From a checkpoint of a small sound classifier.
Training: 16100 steps, held-out accuracy 99%.
Data: trained on read English sentences (LibriTTS-R), 15625 training examples.
Rows from block 6, named by matrix and row number. Rows with one number belong to one channel. Each number is 128 + 32 x the weight over the matrix's rms, rounded and kept within 0 to 255. All counts start at 0. Numbers have three digits each.
# convs1: 3x3 conv, stride 2 (model.blocks.6.convs.1.weight, 192x192x3x3), inputs 24-31, a 3x3 kernel for each
# convs2: expand pointwise conv (model.blocks.6.convs.2.weight, 768x192x1x1, transposed), outputs 210-279
convs1.37:100138122163138166079108062124125136151112128110108124051135066138161123118146098018063033106147134131127085133128144110120109079089083145146144146150133162139155137135148128118130084095086129140143190149137076104121
convs2.37:132086168151179120170122133130089124134089172140128135135084090084164108085174138142167169133143108092077136102147097111151151194068126092174071110092133083182077115131178109123121068141143116127129111132175091
convs1.38:130140119132139100118138119158118143139047106126151104144146156130136115175121144117117119141139104168164113108180139110082111098107096180181165145093097192166175112179136112096120107116105126119091170144151100103108
convs2.38:106086122105175156126126113114065113156100162109103115116071085069140094024123098120171132145136118071120116094140062093103130166069100066136051078132127088146117161135155104149076023129108136115135135121139136
convs1.39:083089098100106111109092114130130132109096063119158133166140131156141128177136169175196191146138116159196185097147143083124119114114115121125128157127130156142161081134125086121125113107110058050068120149136104103074
convs2.39:097077113090163128069126118114113113196101090075099059097188042108147094155101113091129166074114135140082084118066057098072037078165091088097102149104174144089120118174103126090098146087105093168106092047121091
convs1.40:164156125093091121154148126175197184149122129088077084147152139161149155121133091067072089147137130077130118110100120091122104130127120116147145148140127046042032114096119112109098127126122178127178144152144136136082
convs2.40:141121150119108147142132122109097162117094132135119088045085149123109130091126139136105094124132148118080096054107093152149085144065158079125036177163141105125119120168075191083126089172078135149082109095114138
convs1.41:114134130146115135100062054076093077130107120139125125131110084113121073124137132126131112124132097180205186129124157126125114190174193103088088115131095151141146126133151142123119192174188091132117140152131077092067
convs2.41:105087111091114094068115176161037153116094130104150087132162057089094116164098103142098120109151135154139111125092096069118098097141123087097112144109149111112148122136086120116106123110121146126132082080108073
convs1.42:173152178171115153146129136093135098142139124177136169148195190148128197169197183186196181095111126134180175113097124141105158141130133174145128162132123146135102123093132142082141139129133082116099125136145159167167
convs2.42:152151159116101140167102048071145073105089082092070123106087133084123115136101123144080094123163144124118145059137027142131137128125108097110120132143082093112127114102070157055157107138117086074115094169123124
convs1.43:103085131100138116152167159041080070110157146128152153072090103112112136133120144111126098140100144072057072147094118142121168085099088086128076105119122087126092149087124123128165081099087145156154133119136179163167
convs2.43:103132129114057105111104077121135119065109132144110150143079143116060092082123115079131073120099094135100128131123139166131148091149142131154114120110070090080130133042147118150132089042115112087151158154083110
convs1.44:138094109150140148147064118152099153111117139123098059137143159188150123170153163123117136160145146087116100122121093169127168111113120150139165131122112145138116124120103174137158109108121100109098157151154130131118
convs2.44:111160110120141172145125129118116130106182134130149067105118120156131097120128158154119127040118141102177091089057130119036069137135102174123126104131135124159203114125118166139134069110157099140115192063140137
convs1.45:137184176107121108106120135124140122091110109065072078114116141119142114080089099123083108143138124102102101137142133134115099146148155101107097091125136104092105129152129129119123148155159103119090152147123105097101
convs2.45:126141108107066147129134158133131148092136138174111118106120097143098107126125090150143110121150151159098143117110186131136131143094177151159069158146099108125108147050156131123107131105129165066133141082088136
convs1.46:191161168134129130137088117097194098086069076152140143151127143123118087203136152131155145121111099186178166111123120159114164067091075136162147135087097167184152100139117161127160062098076093117081101107090152153167
convs2.46:118096180111157160072147047123109070159139120134080109094125121077111048074091091050102150175102056042056083112112055132065096096119114132127076069135140084101105150186086149098100062063109112127068109131095140
convs1.47:111104149104146103147170161030098076121155144126160162094110125128137153148119136115121099151103166101060068143119127126118169071094069107144086111134145104146099142118129116120159065094071137150162141107109155154168
convs2.47:127116136093050100127103053094110085073084110102108122118068127105053069083161091070150084118116099126095114131105120157121123090161142095168105121112057073079104143029161109155111094048094113084136145129070111
convs1.48:140156137131123169115158154146148149136130101157178162090135143086126200083124174145107157084120106096105119122116118108136215153151153097110145131116129140129178152125135121137186154153153123121101125101120097122097
convs2.48:204142179144138114216133000099120034131084139112037121101107098065135135104155121124137174117181181112141209110156091122122127121214069101146173087143101108168096110091146123109121098157172110111100042132156157
convs1.49:114148142175138166100153105176148192136137128158168143078106077127116129161163135152103148115122107099145089128149115100122092175178171125154135158096123183156145141162133098120097170183169137132121122146139112107058
convs2.49:183102166141154144138077091097105113149081135145003120128081112073137162120120145128122123123138157130129145143147055113110137133067072087114074175124078087136134118124105153095128104160135059113100074132161131
convs1.50:061076053164143187094052046109121098120109102142116161066098040126133129126125139092129101090118111145155151122091126113149109072061065116119138098110103136141168121089125137135121072061061087099075132130126131115130
convs2.50:134134169168133086149133120176111084133082158129129141099154126106144089142149142122131172106140100139089144104133133099124132139164109140137143127061180119157099092136118112098125147135162103158128078127147047
convs1.51:101123080180131183112112097119129105122111119182132175106156093147126130140147166078084063127158099121110119120086112088122124114109102166127173108119095167104170118079113107122145115110097060088048149151176108126134
convs2.51:091172118161163133182153145175147124136079181109133135126123080084159088097106135154111163073127143110111221098150121115081110152123121109101096084115172113174147089113098160055127079134186099145189129080161101
convs1.52:125123119168134162111144105208132207115116124102111074110145112131131133100153102089095103140139141041107064082104090091092067162167165088121098134130108105118104069073077099107069165169170220135207154142152049106067
convs2.52:164122164131146050107066169072081156111120090146063129084104126093153154151119153154106091155150165104134100090110096116178102137106063097118118137091102118093094063161088119081152133189109119125101096156157111
convs1.53:086085108105130090143153147082090089105152125131146128052065072101090103123111125099115084146110143063060058151109108139128170102108097087112085105114109104119091149097114117126151098103096149165157138127137182164169
convs2.53:131136130145089086119114106136160136095152143156127176153095139135090128092137141098138107128128109115144153150149117151138168130132114150149160118080077126109159131061164088166125109065142124120169131181113087
convs1.54:101116107157101144129122103158126146140140161146140145075112068110146138147169118140118119110147123085100075128134118148105128149149137119152128117138152109137106124133129147095108145149138151122144148151126144140128
convs2.54:152133157170149119125125118123099144143139136163048119104112135136153166119126195150109130163147108109105134123143094138138137120079136143115095146128115079127121115134125147124182085133155084142055105138172135
convs1.55:074044049157158160139105100162142168097100097094091086107117093133100109114097091121155140156125125069082073122116099171152178128135120150157153107099097024060027122100097162156166121128113160150139128122120153120146
convs2.55:134161130190131102124109142130138149138192137161133169110099131150171174103141187155126112102129129090171132109125135115161153139081089176144142090122128145139142137097116120130182102143168090148085138185167132
convs1.56:052039062155154160145117124105126140130132105100101124099095056113114104122108128121165118135136155135154121116109115089133143044066043144150141109115097074092062116104104109128143056076049146165170124133120154135180
convs2.56:108053178114120123110113112108103104155112122091101123074100129091124123139113130119119119114136106104096100103114116092145116110095120102113115111106122090109085127114092119120113114134112089143074090156132090
convs1.57:156139151133122116186126187100114053183125149155125150160165170114130112111122120119125111105133116076099086137027109126104109162149167161125141118138119131117084149029130112099106168144171108139126148105130150115175
convs2.57:086169145143160130154091135090131115122109092097125140119122116113182109113116144219119121107215112116080122136144103131137099179094109095104124132098112098127078095152114075048181140135155150088135098154178098
convs1.58:071097082153118173112093096125105139103098072147136161124147105137128134171158175147140137119153101152154150095099149107139128102083103152122165106110091184117182094085145114147135109080098050081051123148144130140122
convs2.58:096157136147160104154148135149117100162084124108135124126162073118161071144099137147098174048124146145082170145128091114099099126153089107091140148094169135140113085134075090072136155097173107124163071082158068
convs1.59:177183216088119086160148161149181133142127159070127079143119203101104110128086137131098110122097117146134144128141154121136152043045058149169143144131149094097084115158144139155163049060060113130064106111103123145127
convs2.59:108141107077071197106119063084128066084133084134107092097110095141078097145082068081151091139099109149110103110110133131076094123040163123120123153169075103097123170053120152123109133091113113109105143086068152
convs1.60:132130107057131072128119070167119145218171129097111123161131096142165090176117080103098113142145141098088138165202129110151090129127115141120105140165147137119108157200121095128108125122115159153159194137093066097098
convs2.60:200103099047078092087138135095067111090134094034161053091144122139113119143243088130224090188114105137146038163043093141074071114122102099214066130100173076094108180129220126162086145108091208117133133056094098
convs1.61:169140136160135143140139124112159096174132184103143112164174215127144138130080117130157130101130107147140131141173163138080131092110088193194166108117128134140151127173146155095159099118096080103037151155161117104117
convs2.61:134143159135159173156134114122134053169103178146164157116080124078134073036127081124170143164118118105077138077164104093120130210078135095155103100154125089188141148123160140134106048151127152115141162133147152
convs1.62:143122142135120114185123180093107047181119142143125139157158163111135105116128124118121112080118104063095080138033111130110113169154177154119137112129111133122102151033128111107111174149180098128118145109126146108163
convs2.62:088172142150165129148083148088129125127115092103125143123124119116188115102118143236125124104220112106086122139137119126138092177087105108108125121099110114127084090153120066066185136136163150091135101147184103
convs1.63:202152160147147132152120088169141160148143138132161115172178173146107153164166142127155130121082109086128100137139112113115133120127124145172120172132130112143083130141114117109114117124126083069125129126133114179150
convs2.63:158134141097091141109097093068139118089125073105097101110097148123114111134118109146116056158137136105118081078108043149085101106091096112141075116158097080100164136123097169078141104137077095118092109142120164
convs1.64:083096080155119180100094064129112100126109096151129160077126084126128139135152162115128112102155100141138155123102146131147123127103115152124167118137114174130197119093146147139138121103107020048012130133142115143125
convs2.64:117159146168143102174148127160144100138061164134132141115148109093151082133111136142119176095139127144098181097148118115132124157161092114112144143081170124170111077118102115071122150139194096141141084121156074
convs1.65:172129127103094136156140149175156155130136161097098113127138132135148135123152094081086074118126126060090050124130114114091113108104093095146119145145135070097051116130122130095100104099094176120156149166143148166132
convs2.65:143114121135107142106130102113086136114106105132090118098113156127107125117127143133095054151130118090086083084117093147154110112095158110127024128150136107076094138154075184127144096140092124129066110132117145
convs1.66:122108107116130111096099118110085075126081090122175114150117115146140107180162182195187226132111118175171185097121121127139157102089100089106085155121116196197228116123134123144169101093095042057051103134133117149103
convs2.66:107070136092136126095122060103122092147115095086108093137158102108123095138091106081112140093094101173109089134087078074143086089165076142083146152103137149097129085160101083115103134069102086124115119099120089
convs1.67:135124107179147171104147094154137204081131072083125117100118103123135165129113124157112139123107151099102117120191128140151113151155144125157148120120145064091094124186132153162121147154140105099115118142126084105084
convs2.67:183126133169144113163080116140145096153162150162105152094151127130149159130125158119126149116124212121146157138131098108118141122104057122124129119148154149173152057085152169079136128158143048157085112104157139
convs1.68:073094079154125179093089068100106096107096101112113135092117085135139133154157185141152134119143120184180186105115142120147114111103116130132160113110096177157202103104143142141123110096106016050040135141143075099081
convs2.68:110123143142163096145137130153091093171038142109135122110167122071150067149104122138114161084135121155099132095128079095122106145164084087105114150066178107150096085140097095084106143140146101142129089107153028
convs1.69:120167131179132172100166096187153170124155108147162129081127087131139141104145103084058091110134119110140105138142150127146114167164162126134147141125116193169176162158163134136120165168161124119110146136152062095043
convs2.69:204128154165185122173069093095116122165101169141076136139068125082158142134133146132117160144123199111142147141158055114143151197066056069132108138103072091177147073117107145118127131190164052143112098117193117
convs1.70:137130128176154172111122116167104174137110132099101074126145110140146131111142094089100089122124136062095071099101095102098084175172181106120101114130103120095098095076091108117088182170187210143212149138142063103085
convs2.70:156131152135150040123077166078086150112125100135093138093110106091160147161123136170108095157156155099130118091130099113172116146108060109118121126087116120101091060151101112082161136174127125090121102157161100
convs1.71:150145154140114150141139126144151185131142096126144121129171156185147194079076085109125126172155141077107098142090125138096121161146158187162212151137123070036061132081108138083105159143155112119111128171171107133093
convs2.71:151148133122114166161139102096133159159089112127128091057089138130113124083110109125103130095134199138095141088130071137107117142084156090109064177170105126150135109089101178041133090146124111108126118081106128
convs1.72:078104093152142155143077110111150082137156111105080154101107068108133105154114124103154090093126111182151175103104094118141135063110052113136126110128115089112115093099092149133146068111054112128136106126101123091146
convs2.72:137127166157118125111139117175117084144113153132135105064168148099143114129186151107156153131126071127070119104102169106121117105178155142168114092117183084131089124169157144107134091128128133192091113135140124
convs1.73:139138105135116135092096103185125175113095129124082063120141120145170140111196122068074109082128149071122088182172165143116114114108114093079096134156137145154130204189181159127114118106115179149167160144151103125106
convs2.73:113145170136162136202114144102120159087143182175160086136076180132137143122143187148093145130105124091139104079109123121187083176076097127134161104090142092192156089162103101163143139170122106140113139112182124
convs1.74:110112099170134163110096078052050048153144145141131144109100051094117111125144135108141110091109105142175153145122169108143102166142159077067059110149119150156160157141174121128112168144151101126117145147126086111082
convs2.74:109099122101112060104104173147042154107105131074150097171149084115090121190121101127103121138151107158175118140120104075161121102146104110114157157071137127121141123122090092146100184097125139115143091093114049
convs1.75:094138152177140133118111136098095114162145114096121124088124134127166119156104128118103077107147165129084089098131130134125133082114119110135103095157145139116098085135117150133135091108113160112175203138088054093121
convs2.75:098114097117148108162168101168089140132148181086158059066137079149127118109131146119197147091107142131116137152059142128104113133128161060119069122109165082135097178133157135170105089173119157179174109048148094
convs1.76:121125137168144181071072059088086065142142120139156143101108079106133145096124123086116100090120116155179143139119175140165149101077093086072065115140103169178171156130186151156147111088097077115109127124120091119098
convs2.76:133128196138137072147094130120089087127083141133134150180120124100108070182112120125066149149143139159125132145163095088158147160128096144125169166047111115156125096098084077137127187109152122102119079142145043
convs1.77:124147091164130142124113099226121118140157089174118140103118034161121106165168094122082090121104082100070095143154085152152052147130117142127095163117111148117091130148085143136062146132116120094100117133118111118109
convs2.77:160162130225151094126098143128168181117186122192113196171131128170195179099149211166159139136116098111140183158175142140131162138111088153158085075113153132147167129129126153114182088148188117154139095151186143
convs1.78:127142119186157202094130092180124192128145146128144142060116022124152150098167077056053065093146131082117070131139124142110091093092085066110109115136143145170143128135133141112101094098087194156176161163137097096081
convs2.78:128060181151171087143121133113075161145117154154092118135082125101135141138122165115133160128104128102125127120128089138165145143083111111116108156056111094146103126159126087154132126150126120140088115134155072
convs1.79:081140114143118143077094087134131134122127143158137162069113045118140112154171128127131112125151106159152113128125131108127095094112087117147122129120134185189169129132130116126094081114077115124138111144112124107115
convs2.79:134047177161179125104144113146102133155137156147069128121115116104146139102125149119131163143126112087109132121129093127136137113110136124126111125083122078130097126171149117135126084125135103139089111144149103
convs1.80:122107095126138140133042105134117103149112125145106122152143156154127175119120127134142148115141101087095109175080137186121206140103115164133133127154111115129129165077152181118187142102120092114073143118126153108140
convs2.80:121186160128122188188137076134156115063168134199155128094096147129130081135129148161144132150138106126082164154150134126135178143140124169145167124148130105175173119122140142095169149085168143080117166131150150
convs1.81:091084062136110140120115116144094162103107069158167161145157116133119129163140166184160169100143114123093080121122150109149135104077109149119168093100097150092128116098156096147121108071110064088067107142102153161153
convs2.81:111163157141174111143124138098107126181147091120087136172156100175187117146098161156081183052115161117089156204142104132121101122132112124089195140095134159120099089138070052088154181073175070110128070100171076
convs1.82:074090076161131179113097068121117117097102100128108166080117084131135138143149170129128104094143088153151176109115145135149118116109109133116157098114107161129198092097138156145135114105102026050045130133141098118110
convs2.82:113156146156149099163146131170125093151048152128153131121168110083155077145107137144118164081136129158098164098142107106125122148172104114109129146083191120162112088122107117068122146127178103127152086110157063
convs1.83:134152123145144155054127104132117111151140137108155129054103064138159133111150110102098117119145153144152125128148152112132127120127135102113117147145140196200208140159169111133132120138134136148119132129140052092061
convs2.83:119075163106160132118108106095092102181105141126100113147099112091130088156119117116115172149099107108100098152132073109153116172109097067128130143068085098150120096129106077161113159109123105144097136126140069
convs1.84:100116119115116120113155133164113137087131087109156130086111105113109117152124102127125140116078104030012023105169093164124120143149137137134108114119129107084072117165103152139122136150136101099122147132126113150142
convs2.84:136140064128107111122093126132128120079168099120093140135080095144128148052168113139189108106148172114161148121106158144074147117109118150178127090137100124121131150072178136125117081111150120117153141114113129
convs1.85:125133115140130144096153089220139242104127109108121090102133106125123131121163100092086112126144149061138076052116082085112055136146140090113093168149138122108115039097068106122064139147139222129222143160167071133063
convs2.85:158084173119132052088081186095071203116120098127051116110086147116134177113109163129120075154130164091148068081095078133191088113121076074107103116072127130069095084173081119086120104229064101146076100160136104
convs1.86:138122126139140151082121108152114168080108118109158107122140154122145117134136164149118174152137113108174150112167098166142147156194174124154160129074111149169173126172116151133139154193172110102141091129152111144098
convs2.86:149116136096128103119091105080117102121104083136108093075098104099114148096086116139098087122170184078152108051097118109069080132080083117080101118151114119114139095126088177079111085157104112087092120125116135
convs1.87:118120127156132144101070067068085056157134123150134149136105087118123124119125128120149115090111088180196184137115166125161136091078096106087087106143108145150159136125160135143138095083093070118103129126118091103090
convs2.87:143115171124120107103112135165110090109065135100163154186158134103092094214128101116107128167137123183137125143143102071147140108152125122124139179095157137124147137137099105121103185098125164094151075138114077
convs1.88:107165105118154153087143094096069081139102134118159149047101034131167115146165147057100088079132121129144151137150149107137124103102102074093079125142133186194227142147156129126134114103098163160155171159168052109066
convs2.88:102091108099147065116148128167032133136092174074158077134135083098119099134121113124135162106111110108099097138081091102135088146166107027108142095055150075152109112165124055149101166122108148175149103069143062
convs1.89:115165176116136102128124131066168086111155186130131143119108148135131130125098124137100107121093127154114134136140138153123159050061044115160133107121157082106099106140130148140159052075044104153079140156130137113150
convs2.89:131152104095054155118123078095110091081124115159141098108103126120046080135107086085164067135065100137099133112115163176143123097094181140132090122150095069095085155043163152124116108089116137089123180092055142
convs1.90:149180176122118103142116131081132080154109099099119102172115136119121111130100131188153152119120122178173198131104141108125144047051065129119106123122115163130163128115127118123142061064074034081049128135116131131114
convs2.90:097123130131110151095131082148140044123096130110140110122163075126121076145106092090123162150112108205022115149105126109096129101154135114137122233122134131109133149126126096115104173075129130097137100081106108
convs1.91:105114085172132187116092081119152087146129111160114154088136081128124136118129136086098087100138084134109136140079138104121129118126112156123159108127104134107150124074127127114146118127109060090034133117146131129134
convs2.91:103171129183143128175153138179167122131101195136133144105126106096139084124112136153121168114129124139105200076158123125115126156136099117110131096106176101176140087114109145040138121151186086150151131109156117
convs1.92:147175168129128121134128139120101114101109087090102101149130146120131138112107126165124137128135124127128138133096134122131141029024048120102111112120105152101140135107127129133140050038067052100071136142129162173144
convs2.92:084157143122117161122128092127142100140128117135099113130126054154135101136083144117112160112095121171036145165134121131128152123099152138100117201132094133104138133093108111109125156091159112081137104068125115
convs1.93:078077047159141166105071074094123104120121097097082131089097045126143116147126135100139100111132122156136141115083104093143128047067051117139146116121108093112115121081097114131144050069045119138119105128112127117145
convs2.93:122083186156129116127123129147119097149108151116114124061137141108154117131151149119119148110131090119084113094117131108133111121154126123137118109095165098131086104154120137099126109146131104180077092142147087
convs1.94:108096095090121091107113114131074146112091081109153114176165132137123105182156175180177198138127144168188159122126126105142129104085099152138146108099096157129127114117116097134137105087095077076064124139110147179153
convs2.94:095098125079154119089118137092058149181155085077080029119160081164142125158103132113119152054114151118095091177060072113058029095128111101091152148095129140091092109171091071117124176086121088124097112024122081
convs1.95:137109111173135168120145111140122180049116061104118112097114103131122145136111122179134152142119152136134135129192130126141130142147136128154120128121141066086071128191134141146132136146132089077112122120106095094096
convs2.95:172119113168135098156079111153163089151162141154111156111165130129129152140128137114130145121137199130163156142144107112092144104123052120126124098156163154165172073086140186091134140150128066148100121112127143
convs1.96:175153136142143098106096096158161169125092127117129095170146171120105107179121157126127149122096094190181172106137101128090137102117098177192173148104106178163158112137107132109138102122106117126080157119129116123130
convs2.96:117102115069139149117151087127102103130132142100129085124095086082115093047113086094168112146129141096142085085117089093065078147089103120129072089126137101137132152134156134137084048106089165101145156110106126
convs1.97:089122080153119183074103044139145107125121133156122159077119067126130132144162162104116109097146094164152152130089143110132102121111121137125161119144112200158216140092158133126121118102109070102043137144153102115079
convs2.97:105122146155177085161131134154105113161062175124115127108151119099165082133111131145122187114145112144090137099126107110137117170160071104112131129050167107183096083150110100092119144149159102153123097120162063
convs1.98:073090080161134183097080074105113100091104101132106152074116077138132131140140160129139120111129106155155165092106127103145109107110107140134165123114104142124165092092125116133123104104099032040025127137139097114123
convs2.98:112138137157152101142135130167118085158071142110127120099169120085159083141112134136128165071135114149113134085123101104121107135164093108109107120066193109148106094136105120068113127143151086161120100114155042
convs1.99:163146124144103175142137110195178156125126149164113157124161087169148153097118086060081073138156088102064101137090092147113150131131115124135130131129107091088109136083091160097145127129108156145125115138141162152127
convs2.99:123140104171110151199151112145124156127110161194140142108105144118109120081125163133106113157108136118096177084165129143161155155067167136119088140150139125176116106132091189112132054169148144123121117107129130
convs1.100:085112060170132185136121080170130142108116103159150173086127076139136148156158156121089090120168102130125125116076147119138123108073102142096151095118099188123201119071158135143134106077096087132075144140146137149139
convs2.100:120180153160156117169148130150107141147085153149139153141135100122168093129124157164122156119137130141104190153161114117138140160129111119122136127109157135172115111111109120093148126124233124110159103128175092
convs1.101:190144130137153111100104077131140159145079114127159120171133143133131142203141167110098110136112136162168149132140105138119147092099082164191150131100137184167182122137105156140148094102072082105080200162157109123139
convs2.101:108118100101158139133148081132120126136111176108147102128107074097131091071127081118152112114111142089151106105100088112038109173098069102122053063129145102160167146150144156124094060119107148139154168062114135
convs1.102:074109095156123145107076105116116078151162096086074122112117067171163124185146121128165139123126114133120170136159119118111017171181138101117113182138137127091117135162107124103060164174129090067098113136113077075118
convs2.102:143146072127125068093135159187115108118119126086144095104223098100163159131150149105180142113127138138111102080081102126103104062177144105154087078083227096110084141137175121092113106116130138181120091091134083
convs1.103:159158157074143101192126149086124063192140147155123170150169164145152171173168170121139113122123128119140135134096162130125137149133138148125131144128117129144122140104169140120139155131142124151115120122111132115186
convs2.103:140154128089115103133111075072128081103102078094121124079121096087135105140125107163150078144182118118093131111141079124118106151117107079128107129129084086099078151124116133084147129144111152094144077158141121
convs1.104:115128110144132164092145080189132220090123119107133091098135107143126136136159104087096112121110118031107072110121088096089059156166156100137114159153134137138134115115086092107066155166155186128198127129144037110039
convs2.104:166127166125132038093076160088101153106148092126066140117096145119145155109134143141120077160141161081148085096118102129160096124128059112141131108097126129083109077141105124094143122179107113128099124150141126
convs1.105:128129123125093134104141085195124186086144073159146112089113075147110119167147101117106144111121109059080127122206104139127086151150141126144112190137136124116104128209102120121098145151136127090140129125122075082041
convs2.105:170106101163110092107062142138163113107180121146062160123155122156126155119160137126160107140134170127155143147131136131090143096135071135166124098155124144123171117098157175107119136143127090163090119120125160
convs1.106:116170122111137079125127104120117128159112162099122135127133171068120099091059107175114130123117125125079084140196169123116151122154145126133152058113148107096137133210162115123155123160146077049010207161113098130128
convs2.106:187137086045089154123137149111083123095129106061142085098141125149113124137239033137255095160136162154148140110079187106080102115074139099212145135182108139118081197086222116140065158109099202126172153065089157
convs1.107:101122097141142134115109108116064120146103142105108106136150142110144113121161124089084069101112134067112110104095108105093055149130148118095123103142122138115123110096112112103083154126149191126181179163149084118067
convs2.107:080145111111141100126119165145071149091139143076152090126116101130144132129113144163136112119130105108139138154062147139158073146128159090104140107085178122113089109170135065128163125150128162107156143133138098
convs1.108:144122146103130094154151149073169124097144155110148184123107121145132152134106111126141108173103154116077081128089101129117146049069046100174125120142144070133073127098112123128143042073048132132138137132118152133159
convs2.108:126116118105042112128128096082103124085095102151122110103096164119038067133128105092114044141074097144096116096112151186149142099128145134151068136126085075093110137073140159123117095076101120074108193122066113
convs1.109:081077100079110067151157160085095097125161133124153136040058059102096109141118124089113091152114161076064065151110106136135167104115099039078044112121116107134095150101112119130145097110098164175169153125128153141166
convs2.109:161135114113100073106112110132145136099145133133136156131089136128084121096203133096185114133135113111139141160127119174117154126128113131182162113070075116105157153064197089170114111069131138151174122161108077
convs1.110:101087087125141154107123091180131198109106121124116071104125116139125134108136098066090109137104125000049060119126092085104055165167166100135132165162145119118130130120101079120067165163170173120183111123152087111058
convs2.110:159147147139113041089069159072116147102160078135090160101082136123150158117137138157111069163150140090153089093122118131149110131112058150144133106099117149080119090120109122119178109154121123111094133156139129
convs1.111:143154144119133099168098089085109095168108119105117118181118126130132115126104131179161148126122113175193190126112151104150136079081102111099100118118104141124163121116132108137130087084100059086082145142128114106096
convs2.111:126102123097125154075119110164140072153075127105150132143181125108114094183134072097149152164134110214056096149112083074092105110145121123131129228140151167103147139149116104118095189090108153115139096102106115
convs1.112:072072072155148176093058051113115113121118116124126126058082018125134120124113124084123095112128115159162143119099131105155132065057059111119123109115103132148150125094139120143136069059058096103102127152128127115121
convs2.112:118105192141141077138115127148093082148071133123127145121145116093139082157128129127120149112152103141086128109128113078129129148130114142124131136076148109143090110123106109112129146126145109141112063135145045
convs1.113:108091105132127121161099144068085041175103151093111109139123135114132100128130134098111088094124110100126124134065136110097102163151165141110132094128103119103092146073144110102111165147167112123118187154155100091115
convs2.113:085153106124153146138115148128092136102132129086157092108139081115159114112116143191143122075176100103100139136062144130096058165110136107106110107111136105133077122159140064103161085130154149126157133120162107
convs1.114:153131127150118149104156099183135197075135088130147142116127117133118155191168154183158190117128140135157141118212106169131151155157150138163121156126142105132100121210111168133152148159147112084148118138139113146094
convs2.114:152096124112105154094073090125172079103172091129083126121136132146095150123121105102117101139125185137168140118117120122075149070123091155125150133183125130126183102094146197095097098149110073122100145134105164
convs1.115:062138116145144145084089116099138070099129133144161175060095036099139075157145140149169129067110079192159163125112125137131126102119099105136099112124130189210205120111129158137134096126094098122131088120099121110130
convs2.115:127042180129155135084157090159101095141123148121101126127144112089130104130132117114143155157129086120084110135118094109145122121165149125146124130101135069126083134160165095136113131091117139130111131149141122
convs1.116:135126120137115114040090116162083101082051064104121080144167133155131109151153160089105110143155134168170105100131102142093106124125112199172139170103088203158126106124117139112124122132116109126094139134159107100155
convs2.116:097064140110153163134120114099058114129099156129081113125052064077118086045102109117124120118127132070121115093141102093106140161071110099121057071108111072149123110112104119147112040127118094089114155125136116
convs1.117:166159152107117124165123148102203112139135170122116150185155197144133153128089108115128135134124115134111122127101106171108188065069062150161145145127148046091062108113086175118179064081059096140066087100091156115153
convs2.117:135139118132052174122137079118125081123127116169126108092120132119027077101112074053121103157062119101073144109138132138102116099109172122143125136165115089134111154074120184113110121069122122099116139088025147
convs1.118:171187191116129093086122132133154156119153172097127119121131150146149140108124128114088100155112138080075062141125127114091096102122121102146102114157154105113107139122129112108114102122124149141147159151132109128114
convs2.118:102138109070061139142130127097097146065112132094110092104078116124080092101097094141118069119116121141115119084090152160110090132088154098136068132144099079117100131097143133105103066105101150065113176082082141
convs1.119:191138154144138147134081103151212128124122142153132145184145150134118117173131134105115119121114097130146118128106108176120177063082056154161130137112122109152089129117100182137170054086050102121079142138119168150143
convs2.119:130122132145117166125130077116116090137140130165099106069102153127077067132099118080084112163074090071086109095107082161096130103127141146127122101153103100132137145134080189113125129107124089136058133110095154
convs1.120:096101100119141109088097103078104073166087113109194127134110094138148089184137171198198197109114113170168179085120118123150147111116102112128085168116129195208221095125122121141158113116095094081080149137136120129105
convs2.120:110037118074149120084134073113091088149104118083122071112138079086110085144116094085137145113094089145108083118092064071121080106140075096104118140098132115112115110172127089133078137081081115152120127088117081
convs1.121:129119088146152159106108095172142154146098133093080090125105067116127112143129117085104097099118145119134097123130121183153165040064048098096088122106095115132099144140144200156171052083052173191154123144153159127156
convs2.121:111033159127150140167098134097051088139120155156108076042083116075123104127119149097098148076092109089078085099099116092136103165088098119114128112086115055172100101128093121175112126145127069153035091115153088
convs1.122:198153121128158128135120092172128146156125104171145116168163108171133120207163146089106096155105097140145135102157117135127140133131130140134111153099093169141134103158108158124136132130130123103085103110084163179147
convs2.122:149131121095104100128132076098147103153123095085119122100170116119131112142115109118107111147126155093109134150123047148040122107113128111127082074152130125124126139151118173086091135106107141114127088098098135
convs1.123:091100076124129094168178124158106132225122167115126096153142170121128111121083096163165174098105074121096100140255147126119141111126113125149130132138146099103103114255131123115143113129113155097096213145130090121105
convs2.123:162098053073137125132128126102105118163113122069141078063130118097140127108205065115243121155148107111145115100096095100080107128084105057187118112152140127135087206160197142171036125117093159192138128066116145
convs1.124:174130131131132125138081083135137120129121150100130072176152193191148143116133139131164179171122143093119119139109102143114168120116120177168155196164153116154127141119106148132175121110118103098086108118166142147111
convs2.124:126147137076093167143126092093140097054151112157148079101080164108094079129115088130122085116134133130127077071084084125064110133123097161148146133148112108156200127127114165113121117059115130082078183137099165
convs1.125:141192141154146107188156153061117093188152174161167204138145132123159125107068086094114096104133158150100117142124163104141167074114086098121110059154129128125143130130156124134168080120086147188156185130101072087139
convs2.125:169140062098133102106156128166049116092080181085234092135125110098089100167255081102168126181104105138123126134090122114144143140107152034233135136120173068153128158164160102132101152119091211185204145044109100